A small image classifier, trained from scratch.
Training: nadamw at rate 0.0011, 6100 steps, batches of 64, held-out accuracy 96%.
Data: trained on capsule endoscopy frames (Kvasir-Capsule), 42238 training examples, 9.2 epochs.
Rows from block 9 of a small image classifier, named by matrix and row number. Rows with one number within an expert belong to one neuron, the router's apart. Each number is 500 + 40 x the weight over its row's rms, rounded and kept within 0 to 999. All counts start at 0. Numbers have three digits each. After the name is the row's rms in percent of the matrix's.
Before each expert's rows are labels from the 100 images, of 14976, where the router gives the expert most weight on average: "peak at" is the part of the image that holds the peak. Only what is clearly more common there than usual is listed. The data: capsule endoscopy frames (Kvasir-Capsule).
# router: router (model.blocks.9.mlp.router.weight, 16x192), inputs 0-63
# up: expert up (model.blocks.9.mlp.up, 16x96x192), inputs 0-63
# down: expert down (model.blocks.9.mlp.down, 16x192x96, transposed), outputs 0-63

# expert 15
peak at: top right
router.15 101:542549471490463532444484554453539470554501516458552430532429511556471519504503481462511459574537547446454504476519518498494614485443560528439543472562443445472449506460407469480458475455445574
up.0 105:523476526511475534504491485554499531469514450405527493513517483424517443472451550504476526545460481495538542537516424474476542514518468533530505493497520485461491406443539467519462556479492423
down.0 102:472487600498473516510458462546476488536477516439464443505515435444423453541526443486433475471510528505527539483543457461527484463460553564449501514520534576398515476454498575484484515419518530
up.1 115:487505482490511509508493577498496474534569495554531491531473505525439497511451465441484457512533534474499467424494555490506536482462488500423495531480504522504477506501487514474593448465472505
down.1 104:495583494553470473472503555496494520563469433491534510461422517548488469555488554466520493548568541451438490496544492479461572381475488539467564542517446533496503485451434541510442458446493510
up.2 113:500514543581451554491493537526496521522505472441526452472492498472519457486480517482495546500501485535517531514512415453450544469497490517544520552512511444461484498456502481501465548463464440
down.2 114:459488534448528506515512448495501518559466502467470510514552488445478431529547527514516509389507473516583538491526498495515444524509580518512435541488534519459536468443612589521484542476472471
up.3 093:465507566523499527528492594534467442496526455486543486497544493469558501456475439475512508529501507508537424523449500351456544440507551428499453581520523463514488476476515471494521559466504457
down.3 094:496548485536532517445521555491492576601471500504533431524489562508509453565514523517473461414476509426467497476441463445559472520551448527546523543454511505486561448488512596489423537496460543
up.4 103:498499464502525462480495563540490489518547520556533469518482539534431495527447473462486420505532529473482476393497564517524525507436452507481490486482508493497480533491466551491576498485469560
down.4 100:459597481517486476516489538453558508571496475443544501480450526532457478522504522462539471558492517504455521494523468490429564396453496477449547527519504569527532491474422495484459472459509521
up.5 106:543438568483505532510511563584477499490532488455539469472541505447456530478432451458482523518506531500593468510477513401486507481557551485491430474510571489462477435484542455497556657473522390
down.5 101:479504506517532500484540516525421531547461530481533428514516514513467425532482545480496417467500506534500519431507462528519506506482480488472528555489540552442507500500574592507483500455471479
up.6 109:473562494462499483526490520473522484536558435537498512522467502539444494473456482442483467497547535472474480441479575492486507508463471497466476540517468510466478539475508504471593456478501514
down.6 104:489579429550468505469549542471532479532496429472540481475443472551511493511463521458522510524567511494423496486542520464456592418497453499491568533538487438533524503501411505482396471520468498
up.7 121:530409487501515518558520469530506546531475436506482515464578464478520509490546491463525489491525498609478541439464510424486481478467547461471527513493551451509478516581518483523497512449629473
down.7 121:542457493486456488525507506556542443424555485544517535561531457511562534440513474516532547569475511497530539560493500516426456572521527466487464414511541489508443503521465449495545474579555469
up.8 110:526501485496523468483496575480483507536564497520525501509457542531427503493480480451474442507504565458497475413467542498512526462453459506444522487489499492500478518498483552503586506437500557
down.8 105:469562423535431452459481553444500490507499427433549479499426492587453485523479503477497483528525512521460557490558477463443547404451457497479518516503479534512516476460421535486443442466480491
up.9 088:474540435486455461454509495448538516532429525521508516466472494592529548536445532527514424517462543554451531511484537537472474556491451468513535507536456473505437495616449454489508458474502592
down.9 099:568478457476511507503532487528518472460488472536442507482518433517541547558544534535573559495440503576461526525470513445428454440526475471514530543535523451579521490550472433529454477457541465
up.10 087:447466600466514482502467410472533548525499436556464541526506497457564518537488547464474526421516443512554556515429459461555461518514512533544409540477478526483471555525531497519477410484540501
down.10 087:529476455441423477469530514465553458520458478442507523449548480557502534504525454453486538536546494569437503469479532484525555514444552478491501524562438479534503491529488435586492472473571521
up.11 084:471553445465478477513515513413532502505526493573524526516488486588530507546441539506494478501489482467463507479503559515469589551452513448482443514515439503468445557526468453436513433507466581
down.11 095:521496440511450539488527487481507522497501495491472448476498398522559549523566554488574533538490423530434492516433520499458527484481471507567569538524559375562491475590449443521448550486565510
up.12 097:509518445477508442470511516451503478429525518495473531528493505563568539532463512564549458516458508468453447551474553480409560521503490411512490528501462529532471525572484458493525474540491507
down.12 105:517463442500537546513548515555459486462490549541488493534517483512542539490565528508527506520492434526485472563536496431468474491535434461517592529468534506531462443544473441481477566485572489
up.13 090:471533518443456490435489407457549501469450468558492546576477456575535539498488494509516487510514507477414536505477508555524544593487487538502489456491420519463452534525490438504414404508460546
down.13 098:533497446460484501482502485526535463484484464562416531489544446529531548504562496524535480468449454552437506488457565465515468521493503478536507540489516500547442577560494405502481481535598549
up.14 110:495513477482481494515534564483483482497557525505535455469462523541439478500459470463466473517554529465471464474495531466486489510467477516470508534464514478460500516507487543472569487482457571
down.14 106:465531473545471509481478515455519498554531453495539508478401469561473489555510529474507486486536485535440512436531494509439589419422455517491559558492456556521486456466436514442433422498444513
up.15 096:527530537512556524512514575544509475462528488484537474493510496529501521492474449457500529536518542515515469518476537432460543500533561448458445555541526437469516427521532530484554551517507442
down.15 096:553571506599465520441586557466490506533510508463462508532506488511535443557497532459497476442533508539470501480500475478558520469548414513596554586453544504465553458468527536505439478468445545
up.16 097:405547442442477501456460439437557508487475532558466525488461513565502537527515488483497472524520502529448534508506551565498538555495465493458500472541440551499433579538446465476491414505498542
down.16 101:521485420535440502459514542532512534515529561553490524500511475537566580493589531523522539504511518541488515526422526503509422540486466490526490536513500465542475544564502395539484482518588512
up.17 090:506530423500501458497452485481532467448513521473490499552441488554549524487486474592469461499474487434441482524510538511397555504558501445490483501516417480524480467516444483498532473572466523
down.17 095:518498467529552573455517460479473520454506585479467494546534462489534554491528533509506456527469471533487446534432509457558443501478500472538571509494503519504543526523538462491465508516542509

# expert 2
peak at: top right
router.2 097:493484496562468517522540483460475550528431493455546476445482487446442443522483543469478471478456466525520550444532459543477548501470509532518476469511501473453497447466452530541478533450491506
up.0 119:486540499561476480449503556505525464452564471510524543456553510551572512542492528557584542558443514531500463527460512484503523519547431479543546547458514445526520511538445462537427492507500512
down.0 118:542483489529522480452551550563477539493462537502427519515525492558532543552534540595572474527424477566406480455473498487519495547508454466487531524460490460541512476551418500568542498502532557
up.1 082:424567537506499457522543446443510497508461533592455524495484535536488458552506470550496481462485471452455459496530591535433428506485422482484490490452478531534495559491489530543520466511443558
down.1 100:545509515533502541431449479537500528545505532443541476495535492421430470463481531490470541534471565513531491550584429579484534572503467535546520480508521526439519494488519444506520573533499506
up.2 104:490513468586494486427546548497497524473539479506490525499554480539525529535504534529516490541457502524462451480457459514519517510552430491573512538432527489478504467561445453523438534525516521
down.2 107:476536443563500467430583529480464548533448538483486513530509476567533511574461543514543439501487488526458493467475504501483484543512442447523578555470497492471469453569459547558546489468516513
up.3 115:527470451486465515484502507533480548523445562463534427559548463517451501485459483435420437615472549488465515463521477534557500524475479519462469456556514446440402499535421457514554551480526499
down.3 122:527462497515526491552513452503440516503433491417505510467489498501519461549498522492497464458550455504479545453499470480466547444436528488446512579486525532448556509492391517534487499465550504
up.4 105:484563505495485506472472520517587458460558507546510500544508500536569569482480482529474541560498505491502472561464517491525519523518470486501458483465460470540480493539549436402535455552486542
down.4 093:495538485447477477521501440508565545469524553433503546524506507474454533490532492496473536515452493470475485567515473548490525518472571501463446443525436546467502511490455454510469482537487511
up.5 086:466562487445440517488447487510598492553522479491491485500501415550555549466506451440518491508559531541469505508485536517453541524473536529433531506560420514496419571514470433436473441491512491
down.5 087:480523610545526546444506539479549511486472584546527446493435525472510457536470454520446522465505535487554466472504527504562489541479505502512535474511492525430509466501523554544432568494385493
up.6 100:515468499522564548568509588496495493553470484486520453466512535478481466468471393432473491555533559491495492472535503512538498441422588513496456500578532504455546503471494557471532501475485452
down.6 121:624400458491493556485468506535459509530522461375502508516502441525469509481507498443485473512476541558450616459505465530476545511507529463428460479524491456508489531501501509537498527459599504
up.7 098:500565466484553441446490518483548463479547535584484529520516519559485485494492480560520517486465497473464423511469561540529493562501434469531459495460487502630545561522478490479522446588475541
down.7 097:414508562443479530544451499462516475437455495435500519463488532544531474471443462503519459535530522467538518534507501467485554486503546501514493537577440498471527531428555459440489438514424492
up.8 093:490506563501495553553432498480508460475490411484481490477477477497494496407472497458520547456578499456565508498515483489486418417466573527488448511577513499475551509497560511506463485483483451
down.8 103:520489440467510471456403499435509510549555505461502524558456460427466498497559494481433472536504480556452573484481484546466513528472557479467460462553475519481418533467561462447464491485533474
up.9 103:512531474544532473447528494454519439481574501577472597512512547561517539518539502577497482504471506506483499482467571537527496530496466417521465533493485444599531520561468508476516408566495547
down.9 098:438526584414519493512450507464533468542453507458532450486490519510518506501473491496535480518537484401527489511477503397480564469478581550500487572551421462431521512451447471453533442489467501
up.10 098:425571542508504474570519526449524466526503490524554513452436516468468471540491498493555466460545499455532517481524477481447502432503517516524504571484482491533553498437557511488582473504433498
down.10 106:479513487448492482468404476460565534461513501461495512513474496528443487458484527491473459537401494465504531536491468511498519525526515497504406435550425480548447549441424411462480506547513508
up.11 101:495500527488523525510523559489497526501513513563497456534501490555509550549522436460471455506523541503483475484437579455558540465474488460455516538553470521453473544599495506478485488466544559
down.11 097:455524520525562467513488501527503388494567524565507560471483558482497538531553464504550527447536487457534480506488574403516538500497516499533447525490535520485550507497576486457454468531462530
up.12 112:550444448494503543510525541504480467513527555573527476559553517551450521472514453481452491571521574471483395486485568522560471459457526460480500500535505503520505514544483522447519536472495548
down.12 086:492482444493534451513509481527510474467568517530482557519471499486548524532575461574561495433529490443550510522466570461540541544513551473481411517517469456564530485463533599523491461472477507
up.13 092:444577526501553501481474509469591440412523500510497539500462583536557520503451431507510502471528480433511485547408518455531509495522469502521448552494435482549517548522477523438525445541507512
down.13 083:548501519425517508514544472537495497504528492458545481514479454408477503453507512490498531536492480450515521503512466492504500486584591550523489475491524503517540419510539521432464518494523498
up.14 094:474523551511506520479496532500545460442475497553487484553552512524551532509473431547486493523525506443540440545453573467558479500531487453511474533504420478487516514516521486480510482502518521
down.14 078:482438561508504466573480492507527432439525518464496544533498538443495485477502441523547580456450517444537553521497441436543522453557580486575449462502539459514491488452517449514411497499514482
up.15 097:474501477460493483511469478489591445496522482519527575480492511531472509492524459507457562529514562458489431469520564518482453493461470452454464480509488528591535542506481475447564430546490501
down.15 078:503509493482530496580440537545523459556525509526532417472445520439475498480528470494588498517464497472523467502555522430519564433485541611496537494499461558443574487470528597465458456462434517
up.16 113:514476441484401545410518494487468554531490517495492470525558464535476523496483524462465490549485550550482535494575475542478493531488475524459534421498482488469424538541398406531513522455555521
down.16 119:513519512533539463536556449462456526525453506474471526420538498463490429548475544503491455426511505506498478442532481471506474492495514479495501571429526502436527438487493564565503608451483507
up.17 086:424537529488538498533466497472496465523474470484516487430437528515457454502473489484509480455544506488491526471600497507454464473432503545530513556462505512540559510469520549475562531513430515
down.17 097:549492530473502512475468472485571507456553491465515532550471505426502471459402499511513577538467529487464540439530460494476525474516515500456483452540427504480502494462498456451454482523521484

# expert 5
peak at: centre
router.5 095:479530470449445439442507425459510519537421546546487527491482484567470458557471510496405455459543598529432542451500527554540512514455512515431468497503431494458429551557435501537491439480526559
up.0 095:419578524446551435498522511466567480502490511544486595522473579568483480537484500553494423461490492487518497457466559546486563512471487494509519509457459478490540529510452526501490443522417520
down.0 099:492532585403519435518477492467582496446558474484433528541460496478529469502493520562530506512485486427531522479525466516532528493539494482490442469546435462490463488457568471470540411574453509
up.1 100:517528504555490552508520623532468550516492507476527419466479495490534497515452521478530484549517517501493523494457451441503551463520493546534569551456528508464521478515508520485494522444506505
down.1 106:491610504550505490478539550475500492480491531516564474478434513560483479563496471499481415536528548472580446511523578519538569455478450503508525562496529545441521458454470566461475482498441520
up.2 108:561533524537484516472554683521482537516535484470555458525485512491490515501495518488511485527533489514477467497461507461522575441502454545501559530479559513486545473509482522495458557463512473
down.2 117:482554478574467526512515558503485527537491501521567413452436510542459482528475481463493486538530537461511455477506549485520574424437454519546559588535519576463529459470450523480494518426445528
up.3 096:563427530568498533532510517581460535472550475493512458512534494464491537423533494500510544567479512497538468565475472468548486490523494473537536486507546461517537423437544513485461567493460446
down.3 075:501560468491495527518459469457496440564486547533520498456487536495451464510471548524552497418469549519481514463493454506481513465524437506521544517473476514487532517483495514504506499486419605
up.4 111:431585498487533442479526515435509520494488527597483545520467556570459458557457500492445439485515497453479506488497544552512529520461464484499517511468431476502458526516498530494496435495434556
down.4 106:470545519445515449473437483437548492494490501483488531542434541520483428481457539533449530542493469372492534487517456552491513463512506510470479439534413475512501513418560521464551428506482523
up.5 110:491498508453435501539432470439532466521472480509456515470507477504503540451505472467492503481569546537490546470477534513529502500471579511445488498548439511503457559540515442476470473514584504
down.5 108:567510422483474491485472488454531473524497517522473538472500484522504523515497475486528518524484504513436545431540517490488492486400489460423472485558466504514449544568397468536475460527578531
up.6 093:481522503526457510518473487498552422510501421503483535454531415513559578476514455517594547507514522479532477503518529465424473491526522463515558541504470456557528538524539477479503453522521479
down.6 107:542485468567500497480590532530475501540488507575440505438555501556505545549471499488567434499538516582489443491530536485431492512523445516553555535485548475495499505591477499536488508484517519
up.7 090:472503527467484497518455461483528439504446439546463575459571478481539549518490496539565527476508494472528462516557516539431356513515471438508499509474499461557547501538532466535560476582506498
down.7 115:460496441571526472498560587524500461555443515546537498442569468511501544532512505464546437491543495534509450496475528483485489479535458463569572612493579485521541463579472528553448526478517454
up.8 111:439508513412457458494433441499552521521445471511504502494521469530470525502445486521513503464497554464525538500538486540438436520484491513451468461537474548506429506526495437502615488517521501
down.8 117:475496483536551499505563452446464512527443498504467493409519457516499510604508490560559425440585456557479521469477520454455482480469467512500546608462546491509520517530473509553476531512539513
up.9 106:417554484449500418499525481450538501523461555583485541492465543547483473540484473481470440477512513481469486452487577544526498522438430487449468527477431471515455542522480531492501446493447552
down.9 100:461519555426475446467444471463510478469511496470432528541433500498534481496472558495480524487441478459521558479517426515504491523486517503481467427535442545538490535478519485451520445599494478
up.10 124:560458487555439505445526490527443562507554485509466497514576443522505548495500544517504530533424515566465495509529458527511443562526445497553526457458580441539485470563511488554442507488562516
down.10 115:509508479490495483510508493500549496427538506551456552507512485539528574490494508557506517512482482451482459544455534505501472518509510490554472486514466497516467524574512446471483466547512524
up.11 095:506470513517524529565553528532429511517548528506512467536500519482448505495505462502483525517535522468519455522509510505535498481499481472491478458461565538481557423438567540478588648463483474
down.11 094:517466476499502558484587543560454526564498524493529433456514438522480544502513522446451496548487568529494456492553487450469495480503497463533555526443533501460455460580488462535452513470594470
up.12 093:537472544524507548537495549573474506463562476466547498494523482442508490451468495496544532571495469487543532573496461452502499462578515454573472482504518471459522457478498460496472553501485435
down.12 080:502530420588513482443562564488490522514523560471541399473395469601446468476484620501441454517492509529439518496480479471489483461492506498547594558518519441489514501468433571543427473468519561
up.13 102:546545466601511533486530634560465511502583516508563465522470517517491475523524508461514478534514533511472466522470483464544581416481464550512553541483558496487531473500479501482486518468483504
down.13 107:519542490544466537471468538496495479584533535527573429482457520522456513530527481441496417536587551487480451509531521431527562438489444541508586550508525519449535471507455545448508538453470492
up.14 098:544476487530531488511521572535462511506556514526487439532492513471476488488475453476502505483493465471481426520500513523523537457512449536510536476438583538459558479449571516472544634473456488
down.14 100:525454479588418548503563539569436504523518452530519484469499428552503532506542472468519457557520536536463450504485558484535517480502493511554559521441552512509500490587507519530484517440541477
up.15 096:522534464561525528504536617540456501500558443523501479492493509509484519493550504498544505523490511500486442509503466445507582446522455505510546551472556503491559536505456502529504523470491478
down.15 104:460576456526488525460520520461524481521567546490569470481410545560479467545500425442489457569525553474491493518546548527530558448462511508535540516526521510489521458485451548465488506445456535
up.16 086:510490529532473496472525488506492533486513482551474559511578449502574540495435562528500543548439510541475488537478471516515466535568456498535537476441475453557478512563481513584448510505546498
down.16 092:498470478522493492539540502564491506506450441519470512462554476526570565493507445471457503483536473510522478537463506435476494495511465457536539533468530454541472529563474484546406512499559544
up.17 095:515453490484462530536467479518544551523492498385542455546505505487483517493479523486507508519504495538481576482534370513514501499510481557422480440496495539455444514503508462531524540523568490
down.17 092:521497432493467503496521490461524484501502433584557506465530488495477497491493463439507483506556543548488469475521580521457448534448514473390486491495534557500479566516496533488472521522533520

# expert 6
peak at: middle left
router.6 116:569474460460525514498526515546467467501495558528455510484525528461488544453562499491511520476519496487455472473451539455557444483486553503470483453517523579542570529575496524470451506526561493
up.0 104:454486551526516471542522456453499520523459436456447511477510445508560464589515554554548469476482428506512518506498474488445479447530471505522502556447490508543514512533528523582465464502560476
down.0 119:468541520551579498484532522461473497485498539490534456482463527510479422557466508525483437457525500455514471442520500527521471454486448508549566559442525497472549441477515555511523546478457523
up.1 094:540493470525463560477453531552501508479519514534526443507558524440481578442606498469448529539486513497462499539419491508600489478507530561507462458546511559484495501516523426468484514474490475
down.1 092:536426522472540529588499553542475444481550483497456541490546489494532515484498377489492606519530496530524507534470546487450474562483540491509443482489525452518524512551444485551519519502540464
up.2 092:548456499504499568481479545577526537457519531481497427532512516480502567445539484496429539560503459481511495543439499476572512516491492542508453417521512571506506495559514449451409515478528481
down.2 089:494444532450510521593512523540495462463549468486507564501561495437562563501508446480512542476485478478522467564471572450457519512447568426473442490484534447522480472502462490541478495533515429
up.3 096:483488476469524382525544422500485474482494543503412630492532553532501510520528516577571462431461444496499505453493504513448442498560536473485505539424525514504520490530504556532483492575541535
down.3 097:494532465483497519435467528499487593494412546492565477494481483508422495512448511420437433524496511462458497481528458514509579475488489536528482493507442521385470500428456543453453493452467489
up.4 101:539515497475472593470472563550493522474519522510484447526527486469516583450503516477422534571510511483468507570435502459575529493517504517490492457518500549511498535552492463469415540459513433
down.4 096:532472548459536484601529546520430429461536480528497534490562532450492551460529434501495577520538463486532489563454533461496478469504554409483447442486536440545529531501473511502505526553491429
up.5 123:481525530359476512526431464529546482491454555512455467513499510579561546490516490535539508494525509442547511545503491434500492500516506548460495484523455489473468521523488375498493521496523490
down.5 124:479499604526573447562534482496463484488469539458497496489450569436530410544514519526509474407529462453530503490478479519573500439533538509532484553518505476496564485458554546498441521536444484
up.6 100:474465468457501520513521473491481562531426507497444506559529462546510555498514491485446408467501484513481499458437490435524512549476495477432469468481474568432395493567486431535475496437592517
down.6 100:560467503443474559552477456550510521498459481472450550514541454516531540474531423422519497535481477576490516519431471415442539490480592472449443504571471498489442551531468474464405514468530424
up.7 088:556452477519491598482493535523490508468513541475519452552504507441518556463544517485455552530480474487451491541424459492568520533539500529483486455502558552499490511511515492482435536492540444
down.7 089:540474511434519480583494521521495430445574458499521541503549499478544536507515449509513550474514457500525486521473516462469449482497524455526436493500538481535507535522441483503510519575533435
up.8 082:534483518521488577459525510517498553445472499500502465550520522421503576437538489498442497569480468476484530565462488522590513536513503543523457380516515539481493465530505416475419516479513500
down.8 084:541464475495519529616492526507496468505560436519462560403532483511520512514533427465519562471508486517513475481413532437460526482478561433425462517519537512523492503524443442458527510509571459
up.9 113:451513531481505450486532443463498493512415417478447519431508475500564462545520547508537485427510452532510511464469450450434462445499486500532530531471525524513526525510498518587472460516533482
down.9 126:492568526537504451486541512487501537554465549487521432486459554442488417545472511503489448481517516437539465443521490511509502469525461506529561549472494516442518422469515562480459500454436514
up.10 119:549450494454504559508520441558483497525448487496469488507573361487514575473550494450501535462501532562487549486529483436504481526509529490393530481504542549474451522574537435526482518426604483
down.10 132:564466471451539472538434448530541515459535521433458546533451481460535550463533497491472517533463464477441556515481441467508579509483561512460447465570451528497514496432491463407494543526536459
up.11 106:516465478460463529503482447517552503545444492487454500507548418533525538503516523471524482482520543572433600453496480487461504518459483541439505487542466483487413528536493409532502444458572521
down.11 106:502431515452523486523462480478453556510515487437473500509497495439540493512500531517521486485478434523503552437450437480470511466504522548475490490554492548465536482456574498503451572482519478
up.12 094:566471465513477594487483548576494512462490518482546443538539508476517559446563512484469534565499507473505515531442490462569552529541490554500459442525520537464533484514467455483442515485529455
down.12 092:543437528462494477566535538517487458420549486508490516459496468454550561498514407456523542513512450473538466521506540483470509485479535441472455492466534485508530470482458475529516506582568399
up.13 083:531483505457525507518524505558486535515495481516432508491507401483533582514558493479511474445502490613440519488381468391471551544474512480445525556473469530477490528556531480504434497475602520
down.13 086:494517493439530474520481467530565509448485522458461558580496469484580529479484523507453507548488447532504522471438525501504611515502511526460452467542445508464472526527497445470472539510544461
up.14 077:550484464507531477491505451503484500482538522457418535513494488464538407565556589535568514467416449547456530481429459479486569547535561489596512494465515444600522453533481491542424483527537495
down.14 082:510558513551563539421466478495570480519493590444457508532502479494487429514512522503496456484458456516515544495521433535510476500544482488491485507496455485458514465451596527493455568497471513
up.15 106:479586488500491445442454457428599514497455558460465464498407580516496476542473562528492464472545483483469523495470459495546511464469425596535534496497409578501500526461430539511492442491428543
down.15 085:520485451578535471480461432492528571516468485499464484502488500516464511539490642450469482505519532555456547369480415505551508567498486561459481523509429496509448531507514482511487528489500547
up.16 090:475521474508442578480475554502519521519511510444524435542449442534491481477505517437461474543524504536431532539548489479476629492449503580471470502523458530480505513480446469477524515451489500
down.16 073:467547504584512469427540409538487508535499557584522495525506519503505476538506513528422475474480494479469489483501514581612449540585433502557494492477512463502520493459504518520544525516427548
up.17 079:507470490490527446459510490493467468449552504475491552537490529462526463522458532528615545466386511470511476497506544462445441525574518476554478448458528495538471394476507524463560521517499481
down.17 081:558525523526512481475495514528465516479509554516528493577468549488427424521489535445458519523548480451532505538521529519583528495514486478528520504439508439390528488424509553480530527516427514

# expert 1
peak at: centre
router.1 101:562446445527425517479510534576452536543476521486563462520555462539473585475499488495485509562480548539464508504535460507461465520489498478471538460521530470467459452548490426544525539469525490
up.0 089:495521521460522489585439493512550433434497480474464515479448502491578483499499460530547517478529422450534484564429530388504531441531475457509457570492443560546576484499539480443548472550503479
down.0 080:509455496519553541503555534510460523585542508554485470472535424523442465527482549440499468556536567560443468414524548547529486540488513506501556541547549418491443509557566564565480501446507522
up.1 091:440508500543515453493529481489503519516501479553485571482570465525568476566490521575529439510434447503525456496447519496498451518522418403566524584436486487563545493551475507515520454562512511
down.1 081:495536457484512419515439477448519427551541514496440544503438493572530491544478593543529453459474486438501541483512477508436507469526448496503536518476478464576515488545534511488456477537470562
up.2 129:482495595483479518499459545514516521465482509464564474486474551486481487467476502499500539520529481443612493551477472475571546461551509588549472484536525472445491417395503464465439519507446488
down.2 114:542528432502472522517473529490508493565488460419422456485491397537525514519542554449535479467515511580430552463535507459387549465466493445454548528584499513523521535526473482495494454443543530
up.3 097:485515511549517465469533467475508500510530470571449573472498471543549478569468557520522446510473465505481478500481552508474472520536419470546530553440467482542527526538479537509461442516497524
down.3 093:528535459518561488496482486484541431498598457537444560538491495542529481564509542572559513499441463471468495522489481547472508477504464452571469526512532465580558474523512503488506432579458524
up.4 112:490488579477449519511432528540500516442512540478556488470496558516511506470479440502509513534504504445601482536507486488541534446539528573501491470542487471442521434411514506448470525509452500
down.4 101:578470422486492527523479530482525442532458436421451476459487376545553515455514539483551535452529458536429569454525486420430546484437508449478583567532516512500495535516466440510452485461547502
up.5 091:462537501511518497497466534504511467515485518526522451490492478534497515503500454494510462543591514438497423490464632442527600445469524471522517546520468505490517527453463533470486505497454507
down.5 092:557519509501527518469505590584511458491552519544522490514556501522554513489537433462525481536508460469484436521487579462529557459484487469588549502481504493528532491522488480463480471547543525
up.6 092:483430473551461530489538487551438541515455520492505520490525504494522555483473516488478504518425520543500508507558428502421450534579490406490493458480525459467477418535501435544538524501533451
down.6 096:395517528447451547512477490495545530470471421455584494465584522510490495480369476531446507516523533471518491515599504531466476522531521512476461441534499568504452542467527457489532485574464477
up.7 087:550460469489450482502534476580470583519419490490526496516584485489494545477450510537496490518479537538480539491525433493415436547578517425487483470467544439498427422578523430532522538481495435
down.7 089:422491519463418507490486472461490503461468475458557489499488455460526502511424453497469517501496509472527489525592482508471491488530522545468468420498453584507444447494423437462486497494477436
up.8 099:492518518499597434502526436491495502493457476508451519521523494523551503565525469487544426427504461533512529431433549466426499507517484394472505563433485557521474498522497480481543489490527507
down.8 096:577502512475435529519467552480528469538577434479533527449466469551481503510516495457485514504492520536463499443487504526463557449426520520439519528510466454481505588468455471440492435466535506
up.9 100:462538487551555437461522498437489478520518535556482574536502528536528445589510563559479436511460476505507463520416525511497506525522449444602495538451473493546517482474524535524445445523474559
down.9 088:557476452499564464538429539458507452487503494500490523500474488508524487556506577527566509553510445493481533513436523406457561467522500455493479566499465515567588496493496527480505411552476488
up.10 098:513505555525491505528467562522510447493469570541512466502480528512496512483531449510501494542557486423497421551470558465567576421504542511551525517544491477480533472423478479438414518498444507
down.10 095:533523426554547487440501524513503425520529484513474506481534475550544513519553484503547490448484511521402446513477556461473482530480474436532561549433512486531507525588497484501471494476516508
up.11 093:527421436511483517492517478550445554507451505453531506541526412497449534485488477491459483509455512540469578510531453514462503531529506429481500467515515500471413474589557379547556523457566473
down.11 094:414453555470467565504462442491531552508453448472595554521512532459476490414417501499480543449452520477553538505572469529477443517521461539518469383506449583500447450472520476488543482498491426
up.12 111:509491591430528513582490488516505504517477487478461461484499480432509519498520440481537490470551516504564519500475473411438520436498548434471448540540499557486474473532585502472536518476526455
down.12 112:476539518512540469515487454507508522476442511512448496456526514455573552532503480529531559476521490481520477552482462421426433462575515475526488500482483562496508425540496444499566552546518463
up.13 081:530462518476493498510520427503494531577457495487490474541527474452483509464452483476490466445513527545463563448533419458468504558533531407493497530504513475456449541570578470525541521462517473
down.13 088:397537527474378508509494469473542475454417481509547507495541505512560528467415448485441524515509464467581493553520505511457473483522518504483500421519508572515458458475478383501502491533541442
up.14 113:499470552491547505581557487518471501458491473438457510467536503404529471508546515554601530429524443522547526573469472447463433482562515458551510518440533524496557423523546529533529516510533459
down.14 108:528539503491479516518448520495507468472529513501500475471476521492493525470505429494509553547523505444539437602493489503523454458531499503526512451498521508531531555465486502457439506571439455
up.15 090:483537461453542458523474480472544461457561434459463539521416547477563451533511526569538515504514427436506531562486491463494533456547545489548487509503446594535536472460503487469472426568485493
down.15 082:546427540520480507475556435489446519557537531563514457517553489463460460456496459481463456512447524622513477440489468465535502526488531501534459465454526474477539510487546567483507541448561479
up.16 106:515474558543512552575505538568486515462483523427522487444532516419502532480496482482526555534525496505560518566510442392463448449548530478493515488517534480482506402482529475480471553508532456
down.16 105:466515498505469500545498458543542450504385435483496478407528448534555520504491503530538551475543476532498521517542482487408456456463506573454497526517486594518500500502435442518513482512527482
up.17 069:489499488518429528521551519532504548505479502501525525509563446475503555458454463499478523496456508549483555446496473479451489533560477466468489462524513419491485480515558424558547527481525475
down.17 082:458457552491447508529525472505504502442454481477533565496528469481523472444384453469511531512497447440516536523586421536454453587519535526496448431557470545463444500485469434508528439523481466